A small sound classifier, trained from scratch.
Model: 1.76M parameters, arch tdnn, activation gelu, depths [12].
Data: trained on single notes of musical instruments (NSynth), 184686 training examples, 1.0 epochs.
Rows from block 4, named by matrix and row number. Each number is 50 + 12 x the weight over the matrix's rms, rounded and kept within 0 to 99. All counts start at 0.
# conv: width-3 conv, dilation 3 (model.blocks.4.conv.weight, 256x256x3), inputs 110-131, a 3 kernel for each
conv.45:50 40 49 32 34 48 54 67 59 55 46 36 64 40 67 70 60 41 70 42 53 53 35 44 39 43 47 50 44 54 37 46 38 38 34 63 70 51 65 55 46 43 53 53 61 55 64 68 37 54 56 57 58 55 49 66 44 36 39 55 56 63 38 61 58 39
conv.46:40 37 37 27 53 59 56 55 50 51 37 44 44 26 35 38 33 59 57 38 43 51 42 53 58 39 38 51 46 68 37 45 73 49 41 51 55 46 22 28 44 46 39 51 50 42 60 43 31 73 61 38 33 51 64 61 53 48 62 64 55 57 60 31 50 42
conv.47:44 47 39 45 62 56 62 50 44 39 56 42 36 49 48 44 62 56 32 41 48 68 54 59 61 38 53 52 50 43 64 61 44 52 42 55 44 47 56 36 51 33 37 52 50 47 60 62 61 56 66 27 55 38 50 58 34 70 45 38 37 50 30 56 51 48
conv.48:43 70 67 43 60 47 38 57 62 63 48 64 52 38 47 58 46 55 36 49 47 34 40 52 51 67 29 54 30 44 65 64 58 49 71 74 70 61 41 23 35 58 36 48 58 45 56 61 42 51 56 45 54 55 56 48 51 51 52 42 41 50 29 47 42 48
conv.49:64 39 58 73 53 47 49 27 60 49 49 48 29 52 43 65 51 82 50 49 51 75 76 59 43 62 77 75 77 58 41 45 50 62 79 56 53 85 50 67 45 46 47 43 49 75 39 55 59 29 46 58 57 46 42 46 44 68 50 48 64 54 57 54 47 53
conv.50:42 45 49 22 43 40 31 35 34 66 48 51 42 45 39 52 33 40 65 61 62 42 35 22 59 54 30 62 51 50 48 43 41 45 53 53 50 79 50 60 43 38 34 36 42 69 61 61 41 58 50 47 51 52 41 40 46 56 45 41 24 46 40 71 50 48
conv.51:35 39 43 37 39 44 55 48 48 37 38 56 44 45 70 50 40 57 86 61 75 58 45 63 64 69 66 35 26 64 47 63 44 61 58 66 47 43 56 61 42 49 47 46 53 56 44 74 64 52 57 62 46 48 53 41 37 44 47 36 31 44 52 62 69 56
conv.52:65 60 51 46 54 38 46 45 32 39 36 50 58 53 60 46 42 65 50 47 53 38 51 59 66 59 37 42 48 35 32 61 42 41 32 55 41 41 40 44 56 56 45 41 50 46 37 55 55 50 52 36 39 32 38 66 48 49 60 50 72 57 60 59 60 66
conv.53:54 42 33 42 54 64 69 38 62 51 45 49 33 12 32 28 29 58 50 22 48 32 56 52 59 49 54 55 48 48 60 37 49 38 36 33 56 68 64 69 57 48 42 39 50 63 45 39 50 63 56 54 41 47 68 52 53 54 66 60 60 45 54 48 64 56
conv.54:50 47 43 34 56 50 46 70 66 62 35 70 25 18 35 62 44 45 49 40 30 52 43 38 46 42 55 47 56 47 39 41 73 33 52 41 54 90 27 42 37 66 43 27 59 36 30 35 10 45 71 35 35 46 45 32 49 43 42 56 55 48 68 67 74 56
conv.55:48 42 33 60 29 47 30 47 44 32 55 29 60 65 59 51 44 55 51 48 56 41 49 64 55 54 57 50 61 51 70 68 62 56 44 63 43 49 61 47 66 46 53 66 61 49 55 47 43 49 57 40 46 47 30 46 31 44 32 27 53 49 45 37 37 25
conv.56:48 35 35 49 49 64 55 55 70 31 64 49 36 57 56 54 66 78 67 75 29 50 79 61 57 49 37 49 54 60 31 40 49 50 55 49 57 58 43 41 62 53 46 54 58 48 57 22 37 53 50 51 43 50 40 50 61 58 47 46 47 50 38 75 56 48
conv.57:53 49 54 40 40 34 47 42 46 35 45 42 47 44 45 69 48 47 31 48 43 57 59 43 41 28 45 61 62 59 81 48 65 59 56 59 43 57 61 47 53 57 56 64 56 58 61 52 47 47 61 58 54 63 50 51 45 62 68 57 36 35 36 35 40 38
conv.58:43 45 23 84 63 60 38 46 65 46 55 46 55 33 44 68 46 50 50 57 53 57 50 41 68 41 50 65 57 48 49 55 54 73 66 58 22 37 24 51 39 31 59 55 56 55 41 42 42 58 30 69 56 56 40 50 25 47 55 55 47 58 44 64 56 52
conv.59:48 28 40 48 44 66 42 60 45 66 58 72 55 44 49 48 53 63 51 46 52 36 40 44 52 43 42 70 46 71 68 66 46 40 33 43 54 58 22 41 50 40 57 51 53 37 41 70 70 58 54 57 66 45 24 46 42 56 56 61 26 31 42 57 56 70
conv.60:51 61 51 47 38 38 59 41 50 43 48 47 52 51 59 58 59 50 36 46 35 62 56 59 57 55 52 48 40 53 53 57 55 50 59 67 69 48 65 32 47 55 64 65 38 55 51 40 63 67 55 49 54 40 55 31 50 66 67 49 50 44 39 31 38 37
conv.61:65 67 57 52 66 54 49 41 44 45 42 42 52 48 46 37 28 41 66 31 59 60 41 44 40 56 65 89 66 48 61 73 41 39 27 33 68 41 48 31 55 26 58 67 53 45 46 43 65 66 47 57 59 72 53 71 50 55 58 40 62 66 47 36 51 44
conv.62:49 40 49 39 53 62 25 44 55 63 44 38 22 54 59 32 42 51 63 56 57 53 57 63 46 28 49 30 35 40 44 43 57 77 84 67 46 40 56 44 39 37 62 48 49 56 50 53 41 74 44 69 71 69 48 30 53 52 39 38 57 48 60 53 37 50
conv.63:48 41 34 60 60 56 36 24 28 57 60 60 59 49 54 68 53 45 55 47 25 69 75 60 40 44 32 48 56 60 71 52 49 13 34 39 51 51 47 46 36 57 49 39 37 44 67 48 73 56 53 52 47 51 52 37 39 35 45 47 53 35 39 32 43 34
conv.64:49 57 47 53 66 45 35 36 40 64 52 60 40 64 61 51 48 34 37 47 36 56 35 41 64 61 23 41 45 42 51 65 44 49 52 59 75 64 38 46 48 49 65 58 45 62 49 53 56 48 33 41 51 54 71 48 57 76 72 49 41 38 51 62 36 52
conv.65:63 61 33 64 62 54 33 47 52 63 51 59 43 69 74 58 51 44 48 64 53 43 65 41 52 52 46 70 54 49 59 66 36 29 35 47 38 70 85 39 47 45 63 50 33 52 55 31 42 51 39 48 43 69 48 54 24 29 52 53 62 57 48 76 76 47
conv.66:53 43 46 36 40 44 59 54 43 47 63 65 27 76 64 37 52 52 78 61 52 48 59 71 69 49 75 55 46 47 53 39 51 45 29 49 53 43 57 53 39 64 64 56 55 27 73 67 56 58 51 55 66 59 61 67 68 37 37 54 50 57 55 25 51 43
conv.67:54 46 39 65 55 36 57 50 51 48 46 50 47 31 58 47 58 65 29 47 44 43 52 58 46 59 51 71 65 50 57 67 40 57 46 67 30 50 49 41 55 56 49 54 65 52 46 67 59 50 57 52 53 57 39 39 42 39 62 30 49 49 57 55 50 49
conv.68:60 48 45 59 65 30 40 46 41 41 47 46 63 57 53 46 39 56 54 49 32 45 52 33 38 31 39 48 45 25 42 56 46 63 54 52 55 57 52 25 24 14 39 54 59 41 46 48 54 51 49 58 51 60 54 61 41 37 49 44 52 65 49 60 53 38
conv.69:47 43 31 54 57 44 53 47 49 37 51 51 42 52 69 24 35 49 58 54 55 32 42 59 52 26 44 39 46 42 73 66 52 54 53 77 44 58 37 57 55 17 40 51 61 44 60 68 32 55 60 63 61 73 53 64 52 55 53 44 47 33 50 56 46 59
conv.70:48 48 33 29 40 21 66 42 35 39 40 43 61 64 45 73 77 60 62 61 36 57 44 53 46 53 60 54 42 55 60 51 49 55 56 45 50 36 35 69 51 68 27 30 26 51 53 37 72 44 49 45 48 49 59 46 44 47 53 45 33 38 22 52 49 62
conv.71:51 37 52 58 46 31 43 61 45 39 39 47 44 43 73 22 38 40 53 71 54 53 30 33 35 44 44 63 57 57 53 46 27 45 40 56 15 67 50 44 51 37 60 54 28 57 49 37 62 45 78 40 42 39 51 39 21 66 52 39 41 52 59 67 60 48
conv.72:45 40 39 45 44 49 47 48 47 46 27 51 57 46 60 42 48 53 53 58 44 46 45 39 33 64 65 45 46 57 56 53 57 35 29 49 43 43 52 58 35 37 50 60 48 37 50 48 55 40 43 46 54 56 31 35 34 32 46 40 80 60 51 54 52 44
conv.73:70 57 47 68 53 58 64 63 69 47 50 50 42 46 43 49 54 60 52 41 60 36 40 42 57 53 58 49 58 63 40 32 46 46 39 34 18 36 48 32 29 31 42 60 43 40 58 48 61 43 59 61 51 42 55 45 30 33 33 32 48 65 48 43 50 50
conv.74:48 31 67 40 48 50 55 26 64 33 47 41 36 50 50 32 48 60 41 33 66 49 49 48 51 48 62 50 42 58 45 16 61 38 35 41 63 59 53 39 51 52 54 55 68 42 62 32 33 70 51 47 35 55 50 39 60 32 41 43 59 74 49 49 46 48
conv.75:61 58 70 48 54 75 41 39 41 42 44 48 50 35 94 74 60 63 60 46 51 35 54 70 53 54 56 48 45 40 50 64 36 27 50 76 29 48 81 45 54 23 42 57 47 67 33 44 40 51 43 47 48 39 55 58 60 52 47 39 42 41 55 42 34 44
conv.76:30 47 43 52 34 41 60 58 56 35 35 58 34 48 38 62 48 66 56 60 59 59 49 69 59 18 46 62 45 57 72 44 38 75 64 43 45 45 65 59 63 73 36 44 66 60 28 56 46 38 39 59 54 57 49 52 75 43 41 51 57 49 60 45 35 49
conv.77:63 58 54 68 49 59 75 62 53 44 53 65 62 51 50 39 43 56 58 59 60 58 44 49 71 71 38 51 36 38 52 42 51 45 54 41 43 46 46 66 51 60 69 61 48 28 30 70 77 53 71 57 58 39 46 51 53 19 48 40 54 50 50 53 44 53
conv.78:42 28 34 63 35 51 61 64 45 56 55 36 38 16 36 59 64 48 40 48 54 54 53 65 41 43 38 47 38 49 45 54 50 39 31 37 31 72 48 60 69 51 51 47 45 57 35 44 56 62 57 39 42 55 36 44 44 39 53 50 23 35 61 51 66 48
conv.79:77 49 52 33 53 49 53 59 51 49 42 60 48 65 72 42 38 31 65 59 58 50 65 59 69 49 57 49 44 44 38 39 42 29 41 46 36 56 49 28 40 46 55 54 53 30 40 43 54 38 60 50 52 52 40 34 44 50 56 67 59 63 56 53 42 65
conv.80:52 42 67 25 16 34 31 45 47 45 55 47 43 42 40 38 45 33 60 47 47 45 33 34 56 48 68 35 45 33 29 44 41 51 43 44 51 26 71 46 42 33 40 45 44 57 68 31 57 72 57 65 54 50 60 61 61 64 65 47 40 52 49 43 40 42
conv.81:50 50 47 11 27 36 36 49 60 57 36 31 43 50 53 45 47 39 59 63 64 40 52 32 62 51 69 66 55 59 44 42 27 54 50 48 63 27 46 49 23 40 67 69 57 47 60 39 20 40 49 63 68 65 71 65 51 58 55 46 55 32 37 54 52 51
conv.82:35 54 51 56 61 27 58 48 53 53 57 61 50 22 37 56 47 36 57 39 45 48 61 48 52 49 49 34 55 49 46 59 53 48 54 45 54 31 51 61 45 48 49 53 44 60 58 61 54 48 44 54 59 52 43 53 32 43 46 37 36 34 48 41 43 49
conv.83:50 39 37 26 50 50 36 55 66 57 68 54 54 53 53 38 49 44 47 47 45 46 41 41 53 71 32 52 52 62 42 49 44 50 57 55 57 52 22 53 70 56 46 50 32 46 37 82 52 59 57 69 52 41 53 34 57 60 65 41 79 61 41 42 44 41
conv.84:35 32 33 72 31 32 38 48 39 51 62 43 33 49 61 47 24 41 42 56 62 54 65 60 57 62 67 46 49 49 69 59 40 73 52 44 72 67 61 58 63 56 41 51 50 63 51 30 43 56 64 38 54 52 56 53 24 54 44 30 42 39 29 55 49 43
conv.85:55 64 59 57 52 46 56 57 51 60 58 62 64 51 46 44 41 28 33 45 47 27 42 27 34 31 45 47 42 39 48 40 53 38 48 35 42 39 43 43 39 42 31 38 46 51 52 41 46 35 59 51 41 35 81 70 70 33 35 56 87 60 38 66 56 41
conv.86:44 47 34 76 19 50 67 48 36 50 29 46 55 41 36 43 41 50 53 57 53 16 40 39 24 37 47 54 22 54 63 19 37 55 40 66 47 46 61 65 53 50 72 50 51 70 49 53 78 62 51 68 61 41 60 39 36 38 39 45 75 57 38 64 40 47
conv.87:69 68 35 62 34 51 54 65 54 40 54 60 45 73 50 51 49 49 41 50 55 48 51 48 47 50 62 46 60 47 56 65 42 41 49 36 65 38 51 54 47 53 60 56 40 37 47 47 21 72 69 40 60 39 55 55 26 37 38 44 62 42 60 56 59 60
conv.88:49 51 40 79 38 42 53 48 50 53 48 32 68 55 59 52 47 41 58 48 62 38 40 48 38 69 46 60 39 42 71 62 70 52 52 49 62 66 26 34 23 50 73 71 61 44 61 31 66 31 74 62 52 54 53 74 75 57 71 69 52 49 40 57 48 44
conv.89:55 44 53 28 88 35 76 51 61 53 40 55 63 40 56 60 44 43 35 36 64 26 33 55 43 37 33 76 57 52 44 70 47 44 55 41 42 49 61 29 39 47 59 31 43 50 62 52 47 48 52 51 63 60 32 68 71 46 60 46 42 47 47 56 51 57
conv.90:58 56 55 43 39 61 31 53 46 39 53 39 50 44 66 58 58 48 36 50 44 66 66 54 55 65 70 66 50 39 69 58 36 57 58 54 52 66 43 48 59 45 42 53 52 51 62 47 49 61 62 54 46 49 49 34 41 44 46 51 76 73 74 58 56 54
conv.91:31 46 38 60 54 50 49 44 64 40 47 41 50 60 61 51 47 38 44 46 43 52 62 55 64 51 61 45 54 54 32 54 38 43 47 56 41 27 60 30 38 28 22 34 33 73 75 30 49 41 47 49 35 30 50 67 56 25 38 41 52 58 45 45 62 51
conv.92:49 65 61 49 50 59 57 79 58 33 35 45 70 57 49 80 63 48 77 63 50 45 38 29 59 63 62 52 37 48 48 38 41 60 57 66 45 56 45 49 28 42 63 60 56 57 48 50 63 55 52 39 54 55 49 50 42 31 25 40 34 40 43 56 44 48
conv.93:57 41 47 58 48 53 43 34 64 56 63 43 64 46 73 53 44 50 50 39 50 65 43 61 60 28 54 35 48 45 70 55 50 38 48 57 23 61 66 37 38 38 48 50 56 65 58 49 66 86 52 64 24 34 66 35 57 52 60 45 65 35 61 50 48 42
conv.94:24 36 42 58 53 49 34 45 39 50 46 43 46 45 50 56 55 37 46 37 33 62 53 53 25 46 45 51 55 63 53 48 38 48 21 49 50 69 33 46 47 17 41 32 33 50 34 38 63 43 58 64 71 55 59 58 50 45 45 26 55 59 47 64 52 42
conv.95:66 43 53 42 72 70 00 72 46 48 60 69 51 30 42 33 41 67 29 45 54 60 61 37 64 37 52 66 53 39 18 50 56 48 46 53 43 47 35 30 63 52 51 47 52 46 56 63 58 69 49 49 51 43 39 55 69 51 35 62 39 49 46 52 39 65
conv.96:50 59 76 55 52 58 30 35 42 80 62 42 45 43 48 61 51 42 70 65 41 48 36 41 53 44 57 66 63 74 37 50 48 62 47 41 63 55 71 55 71 45 41 56 51 57 42 35 49 36 41 52 46 45 56 61 57 41 42 34 60 56 51 27 42 41
conv.97:52 64 54 48 58 26 66 46 46 66 62 57 50 42 44 56 46 65 56 63 52 38 49 45 51 81 21 44 48 68 71 27 44 39 77 29 38 87 47 59 42 63 40 38 55 42 40 59 62 31 46 55 59 63 49 46 63 44 34 53 54 47 41 68 40 41
conv.98:67 42 24 70 68 52 54 68 53 55 57 58 52 44 36 32 48 48 31 49 39 49 67 46 68 63 67 63 66 46 55 43 50 42 46 49 57 35 46 63 59 60 57 54 55 45 51 40 51 53 68 61 72 61 66 47 32 55 54 57 66 56 61 54 63 65
conv.99:50 48 53 38 39 39 73 57 56 59 54 71 34 47 37 53 52 49 76 50 47 39 42 52 66 64 53 30 39 46 78 61 70 47 46 44 28 61 47 60 47 46 57 50 55 44 38 54 52 62 41 51 44 61 53 45 53 52 40 42 44 44 40 39 47 39
conv.100:58 55 31 37 47 53 53 60 62 59 48 46 75 66 75 53 30 43 60 62 60 53 64 64 40 40 41 46 75 60 42 32 28 55 55 50 48 58 78 66 44 59 80 58 49 55 39 47 55 49 44 33 42 43 57 40 56 47 39 48 59 50 61 50 45 41
conv.101:35 48 46 63 53 43 47 36 52 30 39 43 65 44 54 56 48 44 46 50 47 51 50 49 38 48 48 44 46 48 39 47 44 50 39 49 49 61 53 50 51 43 64 61 41 65 69 46 64 42 52 45 45 56 38 39 31 43 42 55 64 63 62 47 56 47
conv.102:50 46 54 58 60 70 64 51 61 27 15 45 46 64 57 64 53 37 57 57 51 54 83 38 41 55 64 46 35 43 45 29 46 50 52 53 62 43 66 60 40 47 42 47 33 35 42 54 52 49 68 67 50 26 63 51 33 30 40 65 60 55 56 55 38 56
conv.103:24 45 52 68 47 79 49 42 53 67 39 34 83 62 51 30 58 38 51 47 47 89 41 57 58 41 43 74 47 42 46 46 65 50 55 59 64 45 48 42 24 49 55 38 50 44 54 44 53 40 59 43 52 68 59 59 65 38 42 65 49 39 43 37 51 42
conv.104:58 56 35 68 65 57 60 07 39 42 61 63 37 43 45 60 47 55 40 35 45 52 40 36 44 65 34 48 61 65 46 39 36 64 66 53 61 43 38 43 33 49 73 68 45 56 45 50 52 59 70 56 56 56 64 45 32 54 40 52 73 55 60 46 36 33
conv.105:57 55 40 57 59 48 58 30 44 38 47 39 54 39 44 43 31 53 37 50 52 60 79 50 52 43 38 63 70 46 53 47 57 40 53 39 47 39 59 20 36 71 48 41 52 49 70 72 23 50 66 62 47 60 53 53 38 53 66 50 59 45 67 51 30 35
conv.106:31 39 36 42 27 40 67 60 59 46 27 43 63 72 47 64 66 85 30 36 47 53 47 57 62 36 63 48 56 36 58 63 62 34 51 63 65 46 59 61 59 63 52 57 51 57 56 42 69 57 65 36 50 45 36 50 39 57 63 76 60 44 43 47 33 47
conv.107:61 39 63 30 41 51 77 50 51 60 48 38 31 55 40 46 59 52 28 33 53 50 55 62 53 38 59 52 44 40 70 37 55 43 53 34 61 75 63 60 50 68 68 53 55 56 61 34 52 53 49 69 72 67 55 37 59 62 46 63 72 56 66 46 52 51
conv.108:59 55 50 73 56 53 31 54 46 59 49 52 69 41 48 47 58 46 65 61 45 40 57 53 56 29 52 46 39 37 46 62 47 53 55 55 64 54 80 54 68 50 49 47 57 54 50 20 36 44 65 59 56 60 35 48 31 48 43 47 49 46 62 43 51 59
conv.109:61 58 34 63 52 42 47 54 52 52 44 51 40 42 48 43 34 41 52 40 53 48 41 37 56 57 44 42 36 42 68 63 44 69 59 52 66 61 64 51 55 48 65 64 58 48 44 47 33 32 64 65 57 58 58 62 51 42 51 57 57 58 53 41 44 34
conv.110:55 64 50 56 62 53 28 25 53 34 36 65 27 35 39 40 54 56 63 62 54 55 47 59 46 56 54 52 68 62 40 42 52 81 65 53 41 52 35 45 50 56 47 47 47 44 50 37 43 42 44 57 68 58 52 53 61 35 35 64 43 44 38 20 27 29
conv.111:62 66 43 71 60 58 68 53 33 41 43 53 41 39 53 37 43 50 27 59 49 33 47 63 54 74 54 45 42 39 50 48 37 63 59 38 36 31 45 58 43 53 55 55 45 53 56 76 79 80 65 40 56 37 39 51 48 55 66 55 33 38 48 61 59 63
conv.112:74 43 42 34 45 57 37 40 44 36 37 42 36 66 54 78 58 70 54 52 51 60 56 46 44 28 64 39 38 24 48 51 49 38 42 39 53 65 61 42 44 60 39 45 54 58 27 42 39 49 43 60 52 45 71 44 50 54 45 47 40 49 43 63 48 51
conv.113:37 36 30 37 55 63 66 65 57 39 47 49 78 74 64 45 61 57 53 40 37 59 33 59 26 43 66 52 59 69 33 38 47 46 39 54 72 40 56 31 37 51 43 47 47 70 50 61 56 44 59 68 65 55 42 28 41 51 41 49 49 54 48 47 47 45
conv.114:65 57 51 41 69 57 71 63 60 43 58 65 61 52 49 44 47 52 37 53 41 40 52 59 36 48 52 51 58 49 27 57 43 55 42 61 45 65 57 74 69 77 49 56 60 30 50 51 60 50 49 43 50 54 44 69 40 31 51 28 41 50 50 51 61 63
conv.115:60 51 58 45 49 58 75 68 48 18 44 46 47 46 48 61 70 62 59 56 47 36 55 42 58 57 54 37 32 34 57 48 51 53 45 43 61 35 42 51 54 45 40 52 47 54 40 40 38 77 65 48 61 50 43 59 43 44 51 54 50 52 36 80 70 49
conv.116:51 60 53 55 60 32 56 56 49 31 61 45 53 31 40 52 57 56 43 39 52 85 52 69 50 38 60 60 66 46 38 68 41 61 63 66 69 60 40 60 58 36 61 56 44 40 41 57 41 41 48 73 63 62 46 84 34 33 57 46 49 57 52 41 47 51
conv.117:34 45 49 59 55 49 58 51 54 29 33 43 44 44 44 69 52 54 30 44 34 30 33 40 49 84 49 58 61 65 46 44 32 34 41 34 58 81 60 45 38 51 47 42 52 50 45 67 38 51 43 71 67 67 66 65 59 56 43 38 53 59 49 50 53 53
conv.118:52 45 65 24 41 36 51 57 37 35 34 33 51 50 36 36 48 48 82 77 69 48 69 46 48 49 42 52 58 51 52 52 64 48 48 56 58 62 60 87 77 45 86 76 48 38 38 28 53 55 47 43 49 42 61 42 53 36 46 61 42 50 45 66 62 50
conv.119:51 45 52 36 43 28 39 65 82 50 45 58 46 66 68 40 36 51 42 48 60 49 44 59 43 52 43 55 62 46 67 71 33 37 42 38 23 87 50 65 70 64 44 30 52 66 39 46 51 56 63 41 39 51 50 54 57 65 48 52 36 60 48 61 63 69
conv.120:66 51 51 60 49 34 31 47 47 42 42 51 50 83 34 60 48 58 68 41 56 57 47 56 15 29 50 43 61 48 50 56 63 58 44 41 63 55 53 39 55 44 53 47 44 49 26 44 48 58 69 48 58 57 51 46 34 59 28 31 30 31 38 42 67 45
conv.121:49 46 56 63 54 62 34 54 55 60 50 47 39 60 72 55 37 49 52 46 53 37 41 35 48 51 58 75 72 77 71 60 60 19 48 15 32 40 31 48 56 50 42 38 54 66 43 57 39 39 42 59 65 59 57 56 59 73 61 67 70 65 59 60 48 61
conv.122:53 55 52 43 39 49 56 47 45 33 45 37 51 52 47 37 51 39 58 52 45 48 47 51 43 57 49 59 69 59 42 44 44 54 48 61 53 44 47 57 67 53 64 61 53 42 55 49 48 58 63 57 41 34 67 50 54 52 48 42 65 56 52 48 38 32
conv.123:54 41 46 48 62 59 55 36 48 73 74 65 50 30 37 36 41 39 52 49 45 49 46 42 56 46 51 73 54 54 54 43 27 42 28 42 20 46 44 63 47 28 49 67 72 43 50 42 52 51 72 60 58 53 38 46 39 69 50 52 42 49 44 29 48 42
conv.124:72 41 53 52 53 60 56 57 46 65 55 61 53 39 37 64 46 49 52 50 47 44 30 52 46 39 39 40 45 30 56 65 50 43 46 60 28 32 34 46 53 55 46 43 47 38 41 39 67 69 44 56 61 66 44 53 37 48 69 53 56 51 47 67 58 46
conv.125:48 47 43 56 44 51 65 73 64 37 41 28 76 66 56 40 46 47 46 47 41 49 48 40 54 63 62 30 30 33 59 61 45 49 49 47 69 35 36 60 73 50 38 46 56 71 48 44 49 47 46 50 53 43 52 48 45 60 53 56 55 53 54 25 33 43
conv.126:44 57 57 67 45 38 54 50 58 57 43 45 60 49 52 44 45 38 36 38 46 56 41 42 37 67 51 61 60 61 59 57 54 42 44 47 48 34 46 63 56 53 42 51 52 56 29 41 65 43 38 30 45 51 46 60 51 69 62 48 42 37 38 34 40 45
conv.127:59 53 53 67 51 31 40 52 72 47 35 45 49 42 72 44 64 50 46 36 36 67 61 36 56 65 31 64 43 44 49 53 41 38 32 62 39 77 66 43 41 53 64 54 53 50 74 38 55 43 64 52 43 50 85 43 30 43 51 61 55 74 51 51 43 44
conv.128:51 43 43 44 51 31 54 45 59 45 59 39 44 48 53 67 75 73 42 35 33 79 73 56 57 62 57 53 45 36 46 51 31 48 48 32 63 60 36 25 34 24 33 53 48 52 36 38 54 56 60 57 52 51 30 31 35 46 50 51 63 64 61 53 56 49
conv.129:45 75 49 54 30 38 54 40 49 55 55 55 52 58 59 42 50 46 51 59 55 40 63 35 56 52 59 59 70 54 64 29 58 28 27 42 74 39 42 51 32 49 51 54 36 59 61 72 33 52 58 65 61 64 84 71 63 40 34 37 73 52 64 46 52 40
conv.130:38 43 42 62 33 52 51 51 44 64 67 39 41 47 45 60 48 58 44 38 25 53 24 40 22 41 60 46 37 58 42 41 53 52 51 45 42 70 26 52 56 53 40 56 62 66 73 66 41 49 44 55 50 44 29 50 45 37 54 44 40 51 41 47 50 43
conv.131:56 65 54 39 65 35 61 49 52 44 72 48 58 59 76 52 53 40 46 40 32 43 44 56 48 51 29 65 45 57 57 57 33 41 47 51 51 46 34 54 41 45 44 37 23 30 46 31 67 57 43 48 64 67 54 63 70 63 51 50 54 42 41 58 54 42
conv.132:56 50 33 42 53 60 38 43 58 39 26 47 33 60 59 41 36 66 44 53 60 58 54 57 45 50 56 45 54 34 37 54 75 39 59 60 48 94 40 46 43 63 47 49 55 58 61 50 48 27 50 58 39 59 59 51 55 43 47 50 54 50 56 41 45 69
conv.133:32 45 41 43 48 70 49 35 61 39 29 47 36 47 33 59 71 54 48 38 67 60 61 33 44 48 43 63 53 59 55 48 70 46 49 49 42 21 62 64 52 71 51 45 49 61 63 57 27 46 45 44 53 56 58 50 56 30 26 43 29 43 52 64 27 38
conv.134:58 57 41 57 57 52 35 52 57 39 48 41 49 47 32 36 47 42 70 67 63 44 69 32 84 62 25 51 58 49 42 46 51 79 56 51 42 34 36 51 56 53 39 38 55 61 53 55 57 74 55 54 55 52 54 58 58 42 42 40 41 52 49 56 53 41
conv.135:28 47 49 48 70 54 22 50 34 38 51 59 31 66 53 31 24 46 51 43 48 64 39 57 59 58 45 62 53 50 39 60 48 51 46 45 39 48 45 26 56 63 55 36 47 68 59 70 61 60 80 50 55 57 43 70 50 60 59 58 40 68 52 52 61 54
conv.136:18 12 39 55 76 49 55 49 39 42 34 31 49 63 57 33 41 37 65 51 42 43 36 40 44 32 74 42 52 34 52 59 60 48 38 24 54 46 82 55 62 69 57 57 54 51 51 50 65 56 61 54 56 41 45 49 58 45 53 47 50 51 55 52 46 42
conv.137:28 35 29 55 42 42 60 59 48 51 48 58 49 48 47 40 61 60 50 55 51 40 55 42 51 63 44 58 46 56 50 60 45 67 59 56 47 55 40 54 62 63 44 41 39 48 25 41 29 71 40 55 40 53 54 59 60 50 46 42 30 42 59 44 31 45
conv.138:24 38 33 66 72 57 70 47 39 13 42 48 55 40 69 36 56 55 20 65 53 50 62 47 62 41 48 47 52 44 30 66 60 42 49 43 59 55 44 26 71 47 40 27 56 70 69 48 48 60 52 48 40 55 42 43 59 55 63 43 34 48 63 32 50 45
conv.139:38 25 38 50 59 38 39 45 38 39 50 50 45 62 50 61 57 37 41 55 56 47 53 38 66 46 55 52 64 81 59 48 56 32 52 46 61 45 57 26 30 32 51 56 45 21 42 34 59 64 49 65 51 57 52 46 48 55 48 53 52 68 46 46 60 49
conv.140:57 53 53 78 44 56 32 45 29 59 56 51 47 56 48 74 60 61 46 60 45 49 58 52 38 56 36 46 42 40 71 68 53 47 45 49 54 58 36 46 50 45 49 50 47 45 41 61 55 75 56 59 60 44 64 79 42 57 55 60 53 43 62 50 43 42
conv.141:63 57 50 51 47 54 55 53 43 30 47 42 40 28 38 38 40 43 39 44 27 55 55 50 37 52 53 49 33 49 72 74 69 70 55 48 33 53 32 59 52 46 71 65 49 76 64 52 40 40 40 52 52 47 58 52 48 49 39 44 54 52 46 32 48 40
conv.142:45 72 66 85 73 62 33 53 47 40 39 51 35 61 65 56 60 51 49 42 43 52 55 57 49 41 30 39 45 48 38 40 26 41 40 54 51 51 51 54 39 35 45 44 49 57 54 59 50 64 50 45 50 53 67 55 44 52 35 40 64 63 69 67 70 78
conv.143:51 57 55 47 66 78 58 56 59 57 56 46 73 49 46 48 38 54 45 50 60 49 46 72 65 40 61 64 60 49 29 38 59 66 65 67 56 43 71 60 41 43 26 42 49 60 58 43 72 55 37 41 53 55 37 48 53 44 53 54 67 81 55 65 58 51
conv.144:41 55 50 63 48 51 16 44 42 64 40 66 46 51 36 48 69 51 66 60 53 42 58 40 53 35 45 64 59 52 56 52 47 58 64 55 43 35 51 47 41 54 56 52 41 39 52 45 24 53 39 20 29 49 46 58 47 61 43 36 44 58 45 46 50 50
conv.145:72 66 63 55 51 55 76 68 68 51 58 54 40 33 40 55 57 66 75 58 47 44 32 38 37 43 52 34 43 33 34 66 58 61 54 53 30 42 53 17 35 51 58 56 49 38 67 56 84 49 69 46 45 48 37 53 38 27 41 40 44 45 45 37 42 60
conv.146:60 45 47 34 40 40 48 69 59 62 68 45 44 38 67 65 60 56 33 41 34 27 23 25 39 43 59 57 50 41 43 68 48 42 49 46 42 40 63 42 52 33 36 41 57 69 39 46 77 42 38 52 58 44 61 68 49 48 58 58 54 62 42 39 60 43